Rows from expert 2 of block 2, named by matrix and row number. Rows with one number belong to one neuron. Each number is 500 + 25 x the weight over its row's rms, rounded and kept within 0 to 999. All counts start at 0. Numbers have three digits each. After the name is the row's rms in percent of the matrix's.
# up: expert up (model.blocks.2.mlp.up, 8x192x384), inputs 256-383
# down: expert down (model.blocks.2.mlp.down, 8x384x192, transposed), outputs 256-383
up.64 063:555494478529478505488509485509493477535523543553508460499504520513538447496469454499502476500480475477519497504541542588461524475510492440514490515503500491514449483480508501468520481471439483484528523509489499473492500482502487462495523498534448504510504479514500544496488481482457496530521519542482501532459536509551551515496529499533458516530518490489526533497508502513489477466496
up.65 125:451501521486490471475504454510524524527476452515490510528530517493428522530544508535525485544482498499487428491514469473495517510469503508522493504471490520425527493495472511515529494488497520486514485501485533497527522520490480481497485502462502452518495470522506481509497519507516504506489481467471503474505471459454527501500477508494495502485503504529520514513493493551503484491477
up.66 122:511506496499525501504443500474468459498476499519536462467502517490447508523501483504482506500508517500503478475471533453502461514519516442506505480530490490489502504504513482483493535520524521520512502464472477485486474479491500469508545501463506514507482568479505531525507485490555526524466484507485472495537490470553482517498539511505498467461507493511511470466486522454509489474492
up.67 082:496499508504512463504453443463517478482490521499512506526494472517523503500435452468487466544488472529520476475502490530504500493521544482514484502501509500480502506505486504521530550503445466494523476487519491499500513482508494516512546511502488540500507485529522514517487491432514537487526467414564465509469506470545469559479506506520509563505468545499456510474473555491520523474501
up.68 125:485496510508474524474516481517493527495526493458505492506539509468431520497469532524494497496495460531482517501499525495531500561495489533484556522527504489509461489507519496512500495527468544573483496524506490501523504527477530479481544490510485497476481467498522465476513498489538508477512467457495494487510498485488528515496490499484489486478503517520436533468498488487507463503490
up.69 120:509474500513487516500492488471499564508542505481497519446462513507551524530538532506463490446495520509532500502506473465489521523521519519452486518489500498536458510488459514526510510497536561514507500501502556510510462472474487487529506510497488500499502479506450504505514500521478474517545476469498529501507511535512537509502467462520501525473520538478471454531485521472502500494503
up.70 131:472528509503484501527491519497486474501465509507498491527506515524505525498495484499512497553511487546496549511500483527496539529489501507523513522473534501500550508533459495478484516519509490500516520506502521501497537511478503526513505512475525514516536470501545526518497492536527503483498499503515491465479505484513522479495539474483497481489490507501543540480462495522510501491451
up.71 131:487502518485493520506462499482556517465510492460496503483496478485505527494560510537471523558485468505500533513534422514461507489496490484492487466518485486457505481500494491475459467496449492484514511511502474480484498512501488507499523488532505489516556449486531510533498529491510520494469489584460507485466506522533513482510483514512549518472467499535479495484465505498478499478482
up.72 089:502534481498477473460473543539497513513490530503501483485480475493457498566510513527537531521495512505515480489498537475507526483481476532525489500536527512524486485496467494498523527528535509488490475510511449484506474506520497487523516514454475532490439459533484457515496493466471510461521519467530480486506494487545489485479490500485488491509482512452564497518503495481536464502475
up.73 108:503503510496511446467492483516513506485536496492521489453496482533544527546463496525507500461512477488518482500483504531487543467530474480535458500526529510573508488491504482518475516469517509468499489503495521505516470529555487502508462491524508519484524452496493485495515509527454512466495494476503540528491554498478431483501508514523518522474498490544486531471493511505498521496505
up.74 081:455516511487488505506550548467526523471500469506492536484491519497471471486500470510476511439499487494505516507527506538449507505513484496497553479458509507541460489479470487515509478490480519500511498495513508486510503525495482508503477493468525478483513492506555477477480502564479512436513506504504497505491447529456510533499506491541504480478510524513519504471482471523510528470492
up.75 086:504523472499472510510500539500541510487496487490483482498459499527499492499543474507528504507501497474501498512494509499502513469536506491475504518490482531482513516499539516526495512492465503500487527513481516493520524514508504486548512506450449491461472487512546513470481489545476499480406489519529472542512477500534499493490509495516507491524507495506519496483507537551508518498470
up.76 094:556474495515504503465493494521486479516473490501517514527525519496503466494481507486522511463474461488483499486490532493532494483503480529495480532506531515529442515498546514522485490532560544535474470500530489517529526493486488524521509501407476481512490512587511486459513486485490511512518530538481527511483453458447480507530475514536475511443530489586448510500490470516492510475515
up.77 073:513519486507505493505540485532509509489516495505516511493471498500478532484553496504530479480484511528477472496494477402498488488513503494493506494493474501515512504461458519528507503514473538482515552516485491488516509532509482486536509507512499456452502559478536479481486523539493520516503504450472470458547457506522519494501505489435545490467492526441527458509492504522462483524492
up.78 098:490493509488489506534518572495499509495499532480487492512528534510527546554474506483522492495485466532481550513518498531533548499472515538521522494530494502519464499500477502511481505519562470503485422484519549502505493499511533480506544543472460491509453473486514510482504498534464468517492500522537518501496518477476485552503524510468491501527494502508486522507496526504514468498481
up.79 033:479501490508492510503501496500521497468498543495506499538502505492472473503514453491515497470484533490479521505513507505501455564474523494514532452482466494509526526532520504509495485509506531531491556517503403498515486547489498492466528517527499472493506521515538481506494480536515490493503510474545461475547555499506522503499484505478481440459511493522500480545487524539504496494508
up.80 110:500509498483513517490467532504495510480461466508495521530493520511498524479507522535533484506507542499490531495499560506505492507473516524498497484528487527485533497490477527488496483491495498468511470488498471493518480529536485473516457475532515477479481493487499543473519460486497481519519485492471486499478484503533523468510444502489498482518485487488539468533505503460498515518544
up.81 100:498477503509519495495491487497495487499512487484530560513470516482510479487523472498543493496478478475499487479534474498463514489497498457506481533481492490534492523491489505483513475478478480542478525496491503494530493548529525543457483502485508479496467487497506502516500518505480513496525475523524559570531480486472492512497532525504479494494535501476496498508505522511545477471514
up.82 075:505531527507499473529496484538499523509537529505527533480533509517498458483471528544530516445503508487511500502499448550532497537534519520491513508508483507448478486490517512483491498512542481520528519503503499514520528474485546495492556499494525544535471486502479469529525479502483476509465493532512487506487445477521521484519478468513498463516531457516502468492507477555498503524524
up.83 090:446510485512491516522546472527458529498482513545479483509478482477505507486526456484512517564493511528496476505523544460499431550512483470501470484499495495522508510497523514459474520507475573439503497520485498498494492535479495464523516472506524499483497511508480498453496458515513509498516497506461492487519454524493491472463538477485523473453483480481552505503501466497506500486473
up.84 077:464497507506487483534445475516492485520488520504524481466548512515520418531464498487516498473498493498514515494508493499502540488513487518498516498495486495512523484513483516463543508492471524475516549501523570483485500512465489441486509534462495524449514458494491482529518513522472471481506501490466532514509458489458509524477500511463509454521474472476519473507496510495482527483511
up.85 107:514508454483514494501421513523516461515459540535501507551484481480486513547509552490507466524471508455481508507485478528470514512502494521522512492535502509545490495496520494504477493521497561510493535465479466504499547520515519470486505530454498496504529510499514547496475504487503469505506520439522472492482531484581485501500506521472520490458513501526466515543476494445476480521487
up.86 080:466496499498508451492561517492496500489483466497482492530501465488473423510469488519511503517490512502481475490509454505507498416494521522495482485519520481556457520497500470534504503505479505514469509464504486494480517497518518514504516505463510496522449498479511488495508553507511514455518474492454499495495482473468498492479492467510510508533509508514477517471520515484511499505518
up.87 102:504526498511520537517517456525544492485525498508484512499504505513501464462483513509469488490485499491501513519474508601512476549536548512501478502508530504476496504509477513440438520529442501500495465461486467503478496456545518558497486488509485514519527523491520499566489512489515500473487512485504520524500477509504445519498520480519506527494536545477497514476495513509470460497500
up.88 122:475491482517517514509518535484501452513497480497491488487483475493507424522484527535486504491515544472494509478524502547493523485502470469481509490472501493540521490511495498507484537497485444476500495514483496489502515472498480497489492482542498484531525524485495518540496476498509495542493501499537525489511492500550495489513483494489475499481501548506467481503504511526484483499496
down.64 065:496497483494492463490484469467446513485501492442502494512474506472493509463506510540489511512497514502511487541497514531483570566532511532523514545469491506520513498499465502515498513511486535490516470532472497503502500495489517457506477516491483504501482455499512528497485481505479538463493487496526471463502459528483464502470513526476468474498521529490529508556513450565465478508498
down.65 117:492513490505539477508505554500546497501506441483490507531478548502495445536528497489471532502490508523516481503486504476508484466534490500465482477505498487492534522533445505507522469504566500534515541539522484501506526514491494564516512522505543502511575436508498490512479495512440510498448523513534543512464534487565550494536518491469521485447511482521520508483534585476507542497504
down.66 112:468545485532475547494511480511544507498511483497522511509487508472517485478505574511512486455482500517498497485537545514500482540471451548483488490489490488545499491511515547503519506457467435471486568480487526469470485532455453548525515478478476503507485462510546495498527492509535506482456518527467536481500533462496513526478517491523479506505500467514519524476457537496520482486515
down.67 096:531538515477487510492513480541527504537510450512480471504517480504478462463494487481500512570498481507518484543506488458504512472507492465489524503488493553495490513511506508524458497496518515484504510466551491481502542494505501483508462489488484490500450505457511492490510463519528523500478484513495491501548501523454459507504492497518503515524491520423445500513518463428495527519469
down.68 120:447510491485500479478443430502503495495502534518527503463476511507513449554503530520504480507516524520491541521514511486500488562518495471510484524542520503434544509518427527512515527503532474496484528510519458517481506497516530519502497487503537498505530455484483502516512519527525513558497495468497535506509547504557462509501473508520447521476480500487501493524513499499472495508513
down.69 123:489507483473529422502517487470541480470472489468481531496440512504464479496567457499488520474477500498533541476522486491464505547517497500436497462505496493465492512499535458492534490503531473452492497522488518503507500497457474472432463464474479503483523523513487486511524518512517492518489519488498505497476507482502487487500495475512485480462498546531489489525473509475519499518499
down.70 124:495471487499520495492544527493483474527494490525478515464506505498524493555544521505490517552518499525510503521543499493549554474518487497509489501551501519366484477516494494558512508498482500514469495483498505507509523453528499518500498533495514477478516459520527476490518488479496470503483487552510509464503489543560491493518460473479508490482519492534485517504516486523491507509467
down.71 118:512490495496491535496543442491513507453475494510511506503492463490505522432485553511513487521462542520471505496486508500469492560505509473500473481488460522605485503480430531521504490546479519534503507479512481514531535544501473493514521494494495475492479439520544488507496535511506498488465497504505493511502525515531518519500493511502501467486513487555516558467459515474549482516498
down.72 099:526492491491521520472526468519510496496521498485479526529460503476472551458482532491518512484499498472516510514504507442526482514488472508499467443512514490508512489521505522517477494519508512482492477512515481503479503482483487503507515455521500524519487526528521468512471479450499460492482511558490481485477468529560511485476524502489513550488459512440534487480493457513484484526497
down.73 111:533502517503489520468506486522506521492476501516538530501479493516492491503509576544503521500507462475513533494505431466560510470498499502490496541524500530454494501502533503513507509453506523468463539509518529508474493522478467498504502482477498486485498521493486482506507498528533515524541513480435503534501483476563474505498482523447487527520498523495495502475486499489511515488513
down.74 088:488481504505491475527527499482486492513488490536490463473476467541474470484501517508524506512521484513503505495528498512476450522495498482469491489511507481508499499557501491512484508435509507529513471503508524515528518469487512484499545481501540503528515514486511480516507493496506548486485479487499490458531505489516479478512477530459469507463507477519478496516482394490511521536461
down.75 084:501501500508503490536512522521443515490463486540483473520507514535470478456485528458507504461469549491497479489501525524469502469502488518531520531505488485551509552508419522530524481571542511520524528520498488487494516508519496531540490470512550469494484479473510481528499459504509490530465500465494495515501451499515509500488514494517493493496496481510526502518470519440505515535499
down.76 103:467484512503514534513511459478478505547501491533498490453482457537509524463497513497495486481503500482502531506518520533515491544484509503474499483519489493459531483471537504500514503488507532483507508507518526535490505512494540483528511457492477488505531479528469529519505553529488473517578539449533498494503527510473522517517495491526528520492488502462522579551482532517495534509542
down.77 077:511489525488502498514564519497428462511524481487520479537504509501494433474557503487489510513476563491493452455506502458484533534486522513531526494527525511453483486463449471531522467512500512527460554482497514506513492479485510511437513455512480513473534487495515513505498460481509530485498514451517520493541480494530509540513507491505479447496509481510522539483480508502492448513478
down.78 100:532503518476499503476455490515467487474469478496502488510482525491501466503514518547495504445507486486523493476447611493515472475496474526493506520526475527508523475537512549488502479466496469468517526494482493509494475458491481537508464501498540530484477463518446485524476515470534504486521491528423525506521500569528457519483468509470514495492537526486525502497455488495511479466481
down.79 036:518533468515496522479486489506492499503468492514481496515515514479457570486533486485437501503504502442489530498480525476520428480507489485510482466500506531494464528481457514552518490541561532482480496483463494516480527481501484542554541502479471470459530464516491526531483463477520500503506487560486461487512493516537500506504508485498497513514517490482489567497495476473495499487497
down.80 119:488483529495498551476549540478526505512485503491493514561523574486528520524488493495490529476485510519491524476475505525491495504470471495481489546472512513528468515456426512487523512523461501525512515485496487502500489528493496441478502526528489513499477481511523547483503482541499514539508500486514510519490454515511477539489482517494546533507502472464521490524467429515515478477534
down.81 107:490520477510482502484506436509521479515504531496462476529454462471504498463471487479478461482506511514491493502517449510539499477485487535511483519520468487557525517523472500522474506549460539468501491524494502494470504456477488463523541488479481512483511478495460523469500457504501477515446508511497471481493519513452445564482512496483492486504474496488473525496478481535500515501499
down.82 078:486506496509490437513452511479493514527510476520493514509498512481493566494488444491493510497492479495536505476499489498530482463496495481476503496466462523512469504521535516517510520488532511479501484525497504521489470515511476512492484551487470505483455534532500496496471471484468531448513509505499531497495473555491467504510525496523495496517492505511525510514503531495431493482510
down.83 092:472511480489488512506477509502427544482476496527489508548484470515477462495496490525514512516509440473524489461531512462525539461510471449525492489505516473508471487512462473545494487522501542440501490513490501543464504477494496535543501512481509450514521479513507469507493488501529517508463498474443481469522506490426520469490483513478492504494503449501517462518470479497492534501501
down.84 083:504505504501470467498462425494474470514454489492520545490449521519508477522491492448482532435491493486508500480510443512501489495523501492526470503484522552476470529505490489504493508506508491538479485499495495502490469512485505496461512502517476488489447502498479514485482500516495523476521492493469524523512472490473503483490513496482513490510522526491478493464480500507494464514476
down.85 112:485493473519514497517535533518501500479497527522504472497505485456500506499502534516507509455519546542510495508532469520478505464532508513478487504501486506558484481501487496484470531515505494549484527486494503486517486474504494538469487491491515494478540539504530462496515527452477519469499538509513507498504491513475531539505478494489521487499527482504512486507520455492511525491508
down.86 090:519515495509537548488475533495484469511488521514464488519508451482523484478470528488490499469492509516512453452473533457508454496500506496515465504443502464490496536522501501479536513492452520507473482483548464501498486529492500521508523499474524504510522563513500492480479503484494512466511463474523467493502472502476481480481490499493498492500505486461527480470479495439496501502516
down.87 108:462508519513512497529491497500533453512479480529485469510502533498502472530493480512495516524534485480470481465503516478487495511486486466487506493484494487516507487486510508506440514509448521502465427496505510490507506508496501505481511505441515461555524546523503549535481512504494519474504494550480522504494509502495504500533518480482530506514507476542484542510507498524571514509507
down.88 109:555516556507489526501516507494492503544507528495497447528479505479503522481479467492508492471520458487502482484479456492486532496496523474504519474505489485479506493509425486515504499504492450464488515496466502492512493504522501482528506540489505511469490488521487474494499536509510518461519510381476448479474530505480503521457543498541508515534518526516515469513472493499481540498492