Rows from expert 6 of block 7, named by matrix and row number. Rows with one number belong to one neuron. Each number is 128 + 24 x the weight over its row's rms, rounded and kept within 0 to 255. All counts start at 0. Numbers have three digits each. After the name is the row's rms in percent of the matrix's.
# up: expert up (model.blocks.7.mlp.up, 8x192x384), inputs 128-255
# down: expert down (model.blocks.7.mlp.down, 8x384x192, transposed), outputs 128-255
up.127 115:111110171133126134110099097139129132147156124095187123106059136113155174113063148113100159159115117094164105143138107098142105133092081140105126187154114149137063132137088183129115148138132123130163159107130147083131143108160155133141107147131114134112138127137107097161147154182122148088120127145163106120104139116111088137154143169116136122128152134169124155132140121179107144184127
up.128 077:105146111132113123145135146146115122133133110089198181119157153088122129154084105176124097111101123102130139136120072100091118136153144121110153154145137153120144116149121100114166165110121192092143135107100077094176142140119138133150136155128115130140120108134123111092145111127087132086128142121123119133121100123117113109124102091134127204079105130153176108135116128087176139129142
up.129 113:095132117121130061147111117159160139108102141140125175118123088089120097133148135158153125133165126145123135122135107129141111112106141134171107125128122074080121149117097150134142049172079108131144120126140076121167129107146110105144155136154101129098179194131112126109114118107132138136185119138067118105092127099152090165118150075093166136146156114160116109085114123116110131107110
up.130 113:119135142097102140135138136148133130091136126115100124120153157147097151112126158122152101123107119151091102103116066112103101126137124080112092131133104164169064108107115149123126138097108106101153148121098101138128116123130150118054103129125123120108083100117139084140140131146118092129125116140169088163111119092111143140142142183132100083123147117154137095135131194063124089146127
up.131 098:161127096107097140150165144140129121146151160164128141143154149115119140135186161107148123104178119124120095121111096113152108121128108129135087077150134117116152145131178115156110106127142140118121101104131116157149130129129135125096101126095133147146131150108138139138075128132136129176094144143165110163128107173122145124135102137093150186176106142084213165128132130123142143100142
up.132 116:158149111139128144115096115143131108118160078125158089146129132111127132117134075118117171102068130064107103141177141182139128139152092150102140111112086117110127101134119111123109125092150183092136104097177081098122099125139104145112145110123080123150138123103165100127148111116141120154100131121106104097115127106144128100101143068154142100137132154148153159102137143093113119098125
up.133 080:146117107168174163154102158165157148086110089131092113113137107136104102126164122106115114143154125099140107097149071125126107114146074117122118131142161151159177147093095140118150132118085155159124115152150100127133148071134095110145105134109119114098136130138141129142106154109186137123124121130119161145088160112147131108152123119127150112076160099127146111140106123157103124084124
up.134 070:119122201111135096131152133138095084135142132175099098117080140113143143124200128121096127130164115127126114115139114137103155116095148127116102124120132106089080120164152121151076150160113149148139154119088124120162143125125156138102128115145108184127125110105106114132168117190133167088141116134152113132135078146096087112124119171088102169153144108119119155105111110120126137132141
up.135 108:120095159133127099133098128123098106100130132092081126121205145168145139133110150132120130126131120155176124083115115117083115118110122126093133142105085145145171106075121098143107139084115141136116089132135131150175109138128187090112153122138081145111100118134127106141110141089082116097089122058128099109110096124106112114139110091131121148156133078173118156096098136096142141115150
up.136 104:095141118144137096147127158107093129127074144167164108112133127151106097118116110089128105130068150082115110100070176135153116135116141129128147134140099122113145100126110138134147112139108133138197113118173192117105122115111102097113128160075108109124153110132121138146116113142153122116128109094136117122158143112119120119143132136129094124151169147168154124127122145078067120144133
up.137 086:094165188130131119101103111135166114078141109155092117130143130100138145124145121122157140101149133162172173141109140118090080129133119081160139155109096121157126107097103139116128139129151189115109127150112142097128091092126102086173179072139129125128165190118120146174124113129157154099096137124176124095135153108101115118140139113116119153162146162089136147095119144081141120182118
up.138 120:128128116148121142113135114119122149128121056139158107113151130124147118142126097131109093079106111136126153135118093124176144141116157131105131127123099107184197101092154139124089121140101127122104119132116143134207132082098142160126101172137159129107146146132139119128113141159169149161156099077099145085162106128132159124106122125117148157162154127143124175133135112143139120110092
up.139 116:097137100095133131149143115134112152122138123184095158111161119148122092152055180131108122108129129094124171099174159129050116121100126125143160144139100114118070099139154120114144094119118113148103107124121186137119122130105173176150103151113142098112144069125124112103133125141118167142092105166121156119141127143169134130143158121128153140137119099202111127129124121136171127101136
up.140 065:158134145134114141119162119162113158155108155116126104117172112130113147130097109143131126138124136110133084139149166128091158118116131132111105091138125102110100117111116115111104138117112116096118109120104136148097147162116096145226107133131138134137109116100170096098115114126161094083124120156064132110098152122152120129159146168119123107133120157110125142150121106132161125119140
up.141 118:112152141150130157098121118147150169126139134152160114134139129122099136114111121184145105106162125094169123100135071133159158141147116172140118114134108114158116157171115131122172145106162121120139121147131125122112144130120109159188118123133135143131088227117132107125106160137095076100135119117114122106146133140123130135111108086124162125142099122106165098131150114075092091129140
up.142 104:127122150143129113097112156115108128135113100130140157141130111134154146132101111130149127135098117148139159126151123114151158132091123133142160129126082086115103122111135144143121118107139139101117136162122165120140099160112095184160117138106101113113138073104162120148116109172123080134108136051156121159123109123115131127148130116136181162138098104062132116107118092077123090119143
up.143 101:115126116136122135126117135146140137154119104133137151142139142150115129141104120082138072125149131088134131157151128123146102119066126131129138110118168138144180120110097117138128156110078166167135092150125147122154132111142109092136126160141132125125128119117114133099105133124191149130167123148116099116112123143144126169114159144089120097138126145132127100111110124204133144114088
up.144 076:147135107125101080156150142142128141156092110144150161136130149099135151132056117078136149098136159129109095155128172128109150111130106104160108139114132143148156127186141125127113132128126115135142112175094104106149122150094122115102151118108160126146111080155101182153139128140178171088149107127178106098095149126138121151109135150117153068115115151119157110107127123145113085103117
up.145 065:132096146119128088134102137137127128072099132135138092159067116139132131141125146100109160127117125099120100121132101111124122108172146129098134099134107114128113133096155164115126121131129112100172112107112140101140076145156138117111145150146128192134120105100102129133165119138080162113180110136200098123136180144100125144131145094134130168170117084158084122108129152112116090095098
up.146 071:133133119114087095125102135179144164147150114137109152116130144125142115141137141145106097134132152099127109127089135128149118158130128077129143107130149114104169121143065098167149159137143156145148124132187114122194139140110077144133118155121116118124101151133167137112162138133091109116145097161085137113083117123122153103167135163132131139150118173101128144137135117092111121118129
up.147 127:136109111130127146114146141127160129087120132139181155154114123144140136146161148184204166167127130107095124092160184114152168142114161105137115155115145160142129121117194128113149131121151105107074099128109125083162118125108097157123141138182131136104132161126117138097127127130116100147118132127155124141158084105109150115146150102124097122078108165202131168093133167147136131145129
up.148 120:162123127102114124121121124137123151092109165121051135127091098129097118114135124178061120111133161143188118127125133115124133123108186138129117090134131104083171133146114131108134150125128165120155131155130127136121143104112157154114084138136123143123146095112118119104110134107119136120131158082082144155146097091145055165136149181147124103054124124179100111121146155142154122144144
up.149 117:110105166105114171145136153117163117151120160111116173108142131117136136118142127116128141171112103153125129085149101102111126096190154127106099123110106147134104154148140100159090163086142125137129162119174143177084152132121110151137128146115102079099103159127139106161100122161143119110193123168181111101117144102142141125127103157133145159117149110154180120127134106099071094097122
up.150 111:115095133095120106136125132197135133111092167147152146134124121100093111151128159086158096109146154160136108151128099148111130124165112117149150155108114123110201107134093135087061123100121165139158131142094132125150132094120108158128098175131112112130131124128123109129143135134155147083078109120132119103151089107171138125130152195111159102087126100104166146113158133148165165143135
up.151 070:139139132090152110129159118094132126109134101110110114107118125090142141147108106112118095098097130089141114110138107128124121146188087157129159164138104097148146132140125138159171144121120115142137133078116119129146137093166111156118101109120120133083126113141101062088089104081066183148137150150148123130145152146075120102094165144136117149175132111187128167106122137136122146115110
down.127 100:159145135154105096153102147122136125102101197153159144120167125079072081127108132128151126113128148169107156157125121114083121146162139185084113140128137096137083098115161126136122135129124163101150147134135074121082143159132120148073100091103109127127107130134099131155133117161137131182120117152140123145143115102131114072101118112125144169121125139135120095147083107101179115111108
down.128 080:093147135148104125143120161135151132181124156181150123127118145103134108158176128099174126105156142103159123129157122094144111126162148123108165126127078141158134127122069139165156115165140122141136129145115118142139119197143156127160083141140155158141141116085137128155146137154140154085137170144145120134117127078106138108141131145124118092141146149111131091137136123130165119113120
down.129 108:131102184108126104094102160126165140122182164085177138116130103121121136091177126120157153130151107099116131141117133112131122141070138128141129122118112155116147158133107136157131115134137173132139103142140080171159130108120157118146152156098109129137130123153127120127133171119153109137119165117137149140114035110156141189114156104084150073174093148169096151104121134139130135141117
down.130 122:145122135139118169135077124118106117104112096158149136130117097160160100109103136134101149142119125147156135125138133135122149145129136120150101113134159136153152160152126130133130084152148105137149145163120151153166124119152158087114123137147119155163164076125124108148113114124100086147099186082109146133100131144141159158126087143114165126172150111044139118164120123145134132141106
down.131 102:135128139109104138120150123109109124096139092131147129163124156092129156126128127097132127120121142128101119123117145114126144116126100129103214172158115131136100115112071116135134143127117110115148093130088119136144126134094159143124149129120142114121114132119144106120145123089130113206096131105083116135081190135145134150149121129102112098205133095157104130129131120141095103106175
down.132 115:139145122107138118135138099137138119173087169165167117116117160142195135156116122108144127114103103152147132133116135095132153124164181127130106169119113118107159101166162146132115160148128119150134121082125134119156113117088125166124077107133138143157135149115120179150119145146150149110096160091148107131121089145103140144122123108100131133018191128131168111169120118119151154114094
down.133 072:139101139143119079150128162167129122183111142120149108118106150124134106116204141127129147128152127151100092132110179129120113117136167139133128153137128137110058148133074128115158118127147169127113117100166148137121113133106200097136142147126111119125083123127113111141158107146150118117116159154143149145139120114153162129112116114114120150099151120135131098156116106150094144068143
down.134 068:114113128156125131123103144163118130130140143128128110146128130139155144113139143096150120100089137199141122140125133168120130140139116130132130144102111117156204134130134123098157119158130171117168170116082090145112113113147202154152137150094182103191126114111128068143121114137135150156129126144129090128151149140124130113184100150142155105131114109139140153148146129088127107073130
down.135 113:103130140140145119098157130100163151101144152115144118137084153135116124092159083126148122143141133166151116104121189100171097145147132109096109156124127139136110138137085129165114158137171097141085137128093088108097155124103121121130144155167144115103127122128138137118127114160150130193169135172153113161079182143175143111124183142121114121097156148170112156093116125128092142086171
down.136 094:107129141137096100113100117105135148170131124119154143127055147199180123143141130084102119142138121118115156117148120087149122129101149129136084090082132118115144140100118126122101129127136103162128127123122123135142109127126228117129141138113140089135124124120148143148121146187160139234141138111119118100120125131119107154096133118147148123128183157086118136141129119162155144164093
down.137 085:107150101155138109166114138132134119090115153098118136100125146128135114097093115132107111141097117127128145133161154134150157143129106132152121119169163150129134130100131096122114093136121163143106102137137161140115157153128073151130153125142138124123166142144112131127156131133081158122110118120152178119086132142104161147179138092110174103121182145135161081111129128103145105083143
down.138 121:099135131152093112101099125128159140065153086174150101116077178119123125155135133145116117129114119129081101153103095083162098100141139107144114124157106151109117133134094131132152090137133110117114148113113099128114117179132112197120143087120118052105087145103155095107138112082159152162101120118042117142076118099142118114106177072150114101147155118089101105101144141122116151146117
down.139 127:152130145103134147156127102120138100121153156120102111136138090123122145114151121125107137116162099147121106127134111111085157128123118105161160125117190168127111134159082106119085161148109098144129131121152075121141115158123110124098128137158114086166091122086139168116137114105136161093115150161068108099114165071131112125130079086141106099151138140128124149106136152140146160076093
down.140 074:117138129129146140130147115133146142119137164126165121128082176121088150131117134115145129085127151132130144121142122114168173108158119117144127126156111169128065126137155134145143108124102167062110131133133199174107183153125160128172146133109128092100126134161136132166121146109117108108071149151195109162170111144135143158135166130086125102155118144181179133109112185106085130131193
down.141 125:120110124129134145141167156151122138113157114167144104162167111110151132090096114139136145138088119131132102089095088176156091121124159096124148121144173103129148110110147135140111100153169106107145112128111116133165118127133113171134114093156153155113144161127105151131117151117111091085127131161128142140129057127161075129163146115134167131140140076072190119132130153137083139094134
down.142 096:138124141126141122124172161118136096139142124121165127126110112134098124113097107124115136149124106157121108114146137115154110147123128147149103115151158121097151136125146131145134098156127160096103122107139163146115095104119097118170130139106125077177123143125122133134110128097148123157136118162106119124151175133112109092101125130080144146137166136186140157121099090122129093084140
down.143 093:127130119143120146133165084142126148167114151151138153126129137101117129134101140114105118102189123085151135118124130113157088119116090146100141129114141172090110129161150105095111092120125130141137108146142143142107134123147114151129161139117143222096050129142145124142130176105086125130141102136080112132195136146145132109099127174146115089113115130180154090118134131134125156127139
down.144 065:146130158145126118092133122090136168106082148128106112116099132115126146118148135079117156132180152125122174140132152126174088155102098082108137081123091110153154145140126113158101101139083164143129123133107143106122168080148122150134139137112143148101120112122132144146147164146143120122133130148123113132117153113146118137141139101111118072121107154090134125106122118182119108152153
down.145 070:141109136101129109138126133134114156195114142164082090134119148118074136114108138110115145143159150090137087116130121125107141117095124161096101160142112115160131141128200125155167138171088141134118119137129143146167159137139118148114138123128168175107120113138130150171117117132123119114142108128091114164116130120134145143166124117126119144158146142091083133117158084120134126121133
down.146 067:139130145144130120124120096125139126166134152148084163121127098136074158136134130140109134094110129156091151182103121097195154129138153129165100134114090139128107121121113102122147114143105184123122129122096189163132134142142154062139132105117137116119135110153105119118148112171158107117088144086149128080119160172121150131138132137176117103130131121081139129127101159123153154170126
down.147 128:121132131133130080108088122111107117077091114137173147123080149118114088128150127161085160084142158126177114130103124134156111143100099157099166133130181119097126149131150131136121166135094160098098140139091146127139123125135101083117153104108107227130110138163136151120151155139127131135098119176081142111111115120139095152146124120155091155143125150127157116129123144124160091105147
down.148 112:112142139186142116128097142118132114086126163131141127120140156140093093131156130110111142117120124103196135145119137143113129135136147108133090145133088074117119161086114126111082121134182099174119164148109118133090121148085092129155140095125156140102161120115126143144148150125164124163103146094181135145123069116130147127163146100130109102054148128174097115141135150135142123147118
down.149 116:100140130099139139123152112106154139101146090143165107144146140097076156093178116104153127146151126144113163141151147131148161130154122125117080079130159145141162125127153165130160102135127117110112129112103125077106134104148149108104098188105148151112132149103124145092126175160167150124142134114165110128155155109124131127116115130140149171157183114105131137123145118108129151139124
down.150 118:116141163150138123131113151142135124162149108122093109123088129128132149120146119134164132148100129089173117122106149132181119114136108095090147156088117100109096146115152095106114094111155113126131147097127151173117124163117167143147107114117107150107128167104124147151105157106139122091145117123118106141177121142113147123159145118114151209074146145100146158130141150097114109141156
down.151 074:108141144121124128133128173132146137154199110108086126137129124140125102158094152100155141093114150130153088112135121149106109139097090141150131115170151080135172154119168128142176113118143136090110176141117150145145118146140082087110114085118114153143132131142155098146129075142142118088130146171169168118106123145113147134164125140109105145073120144156111134149137143121161084116149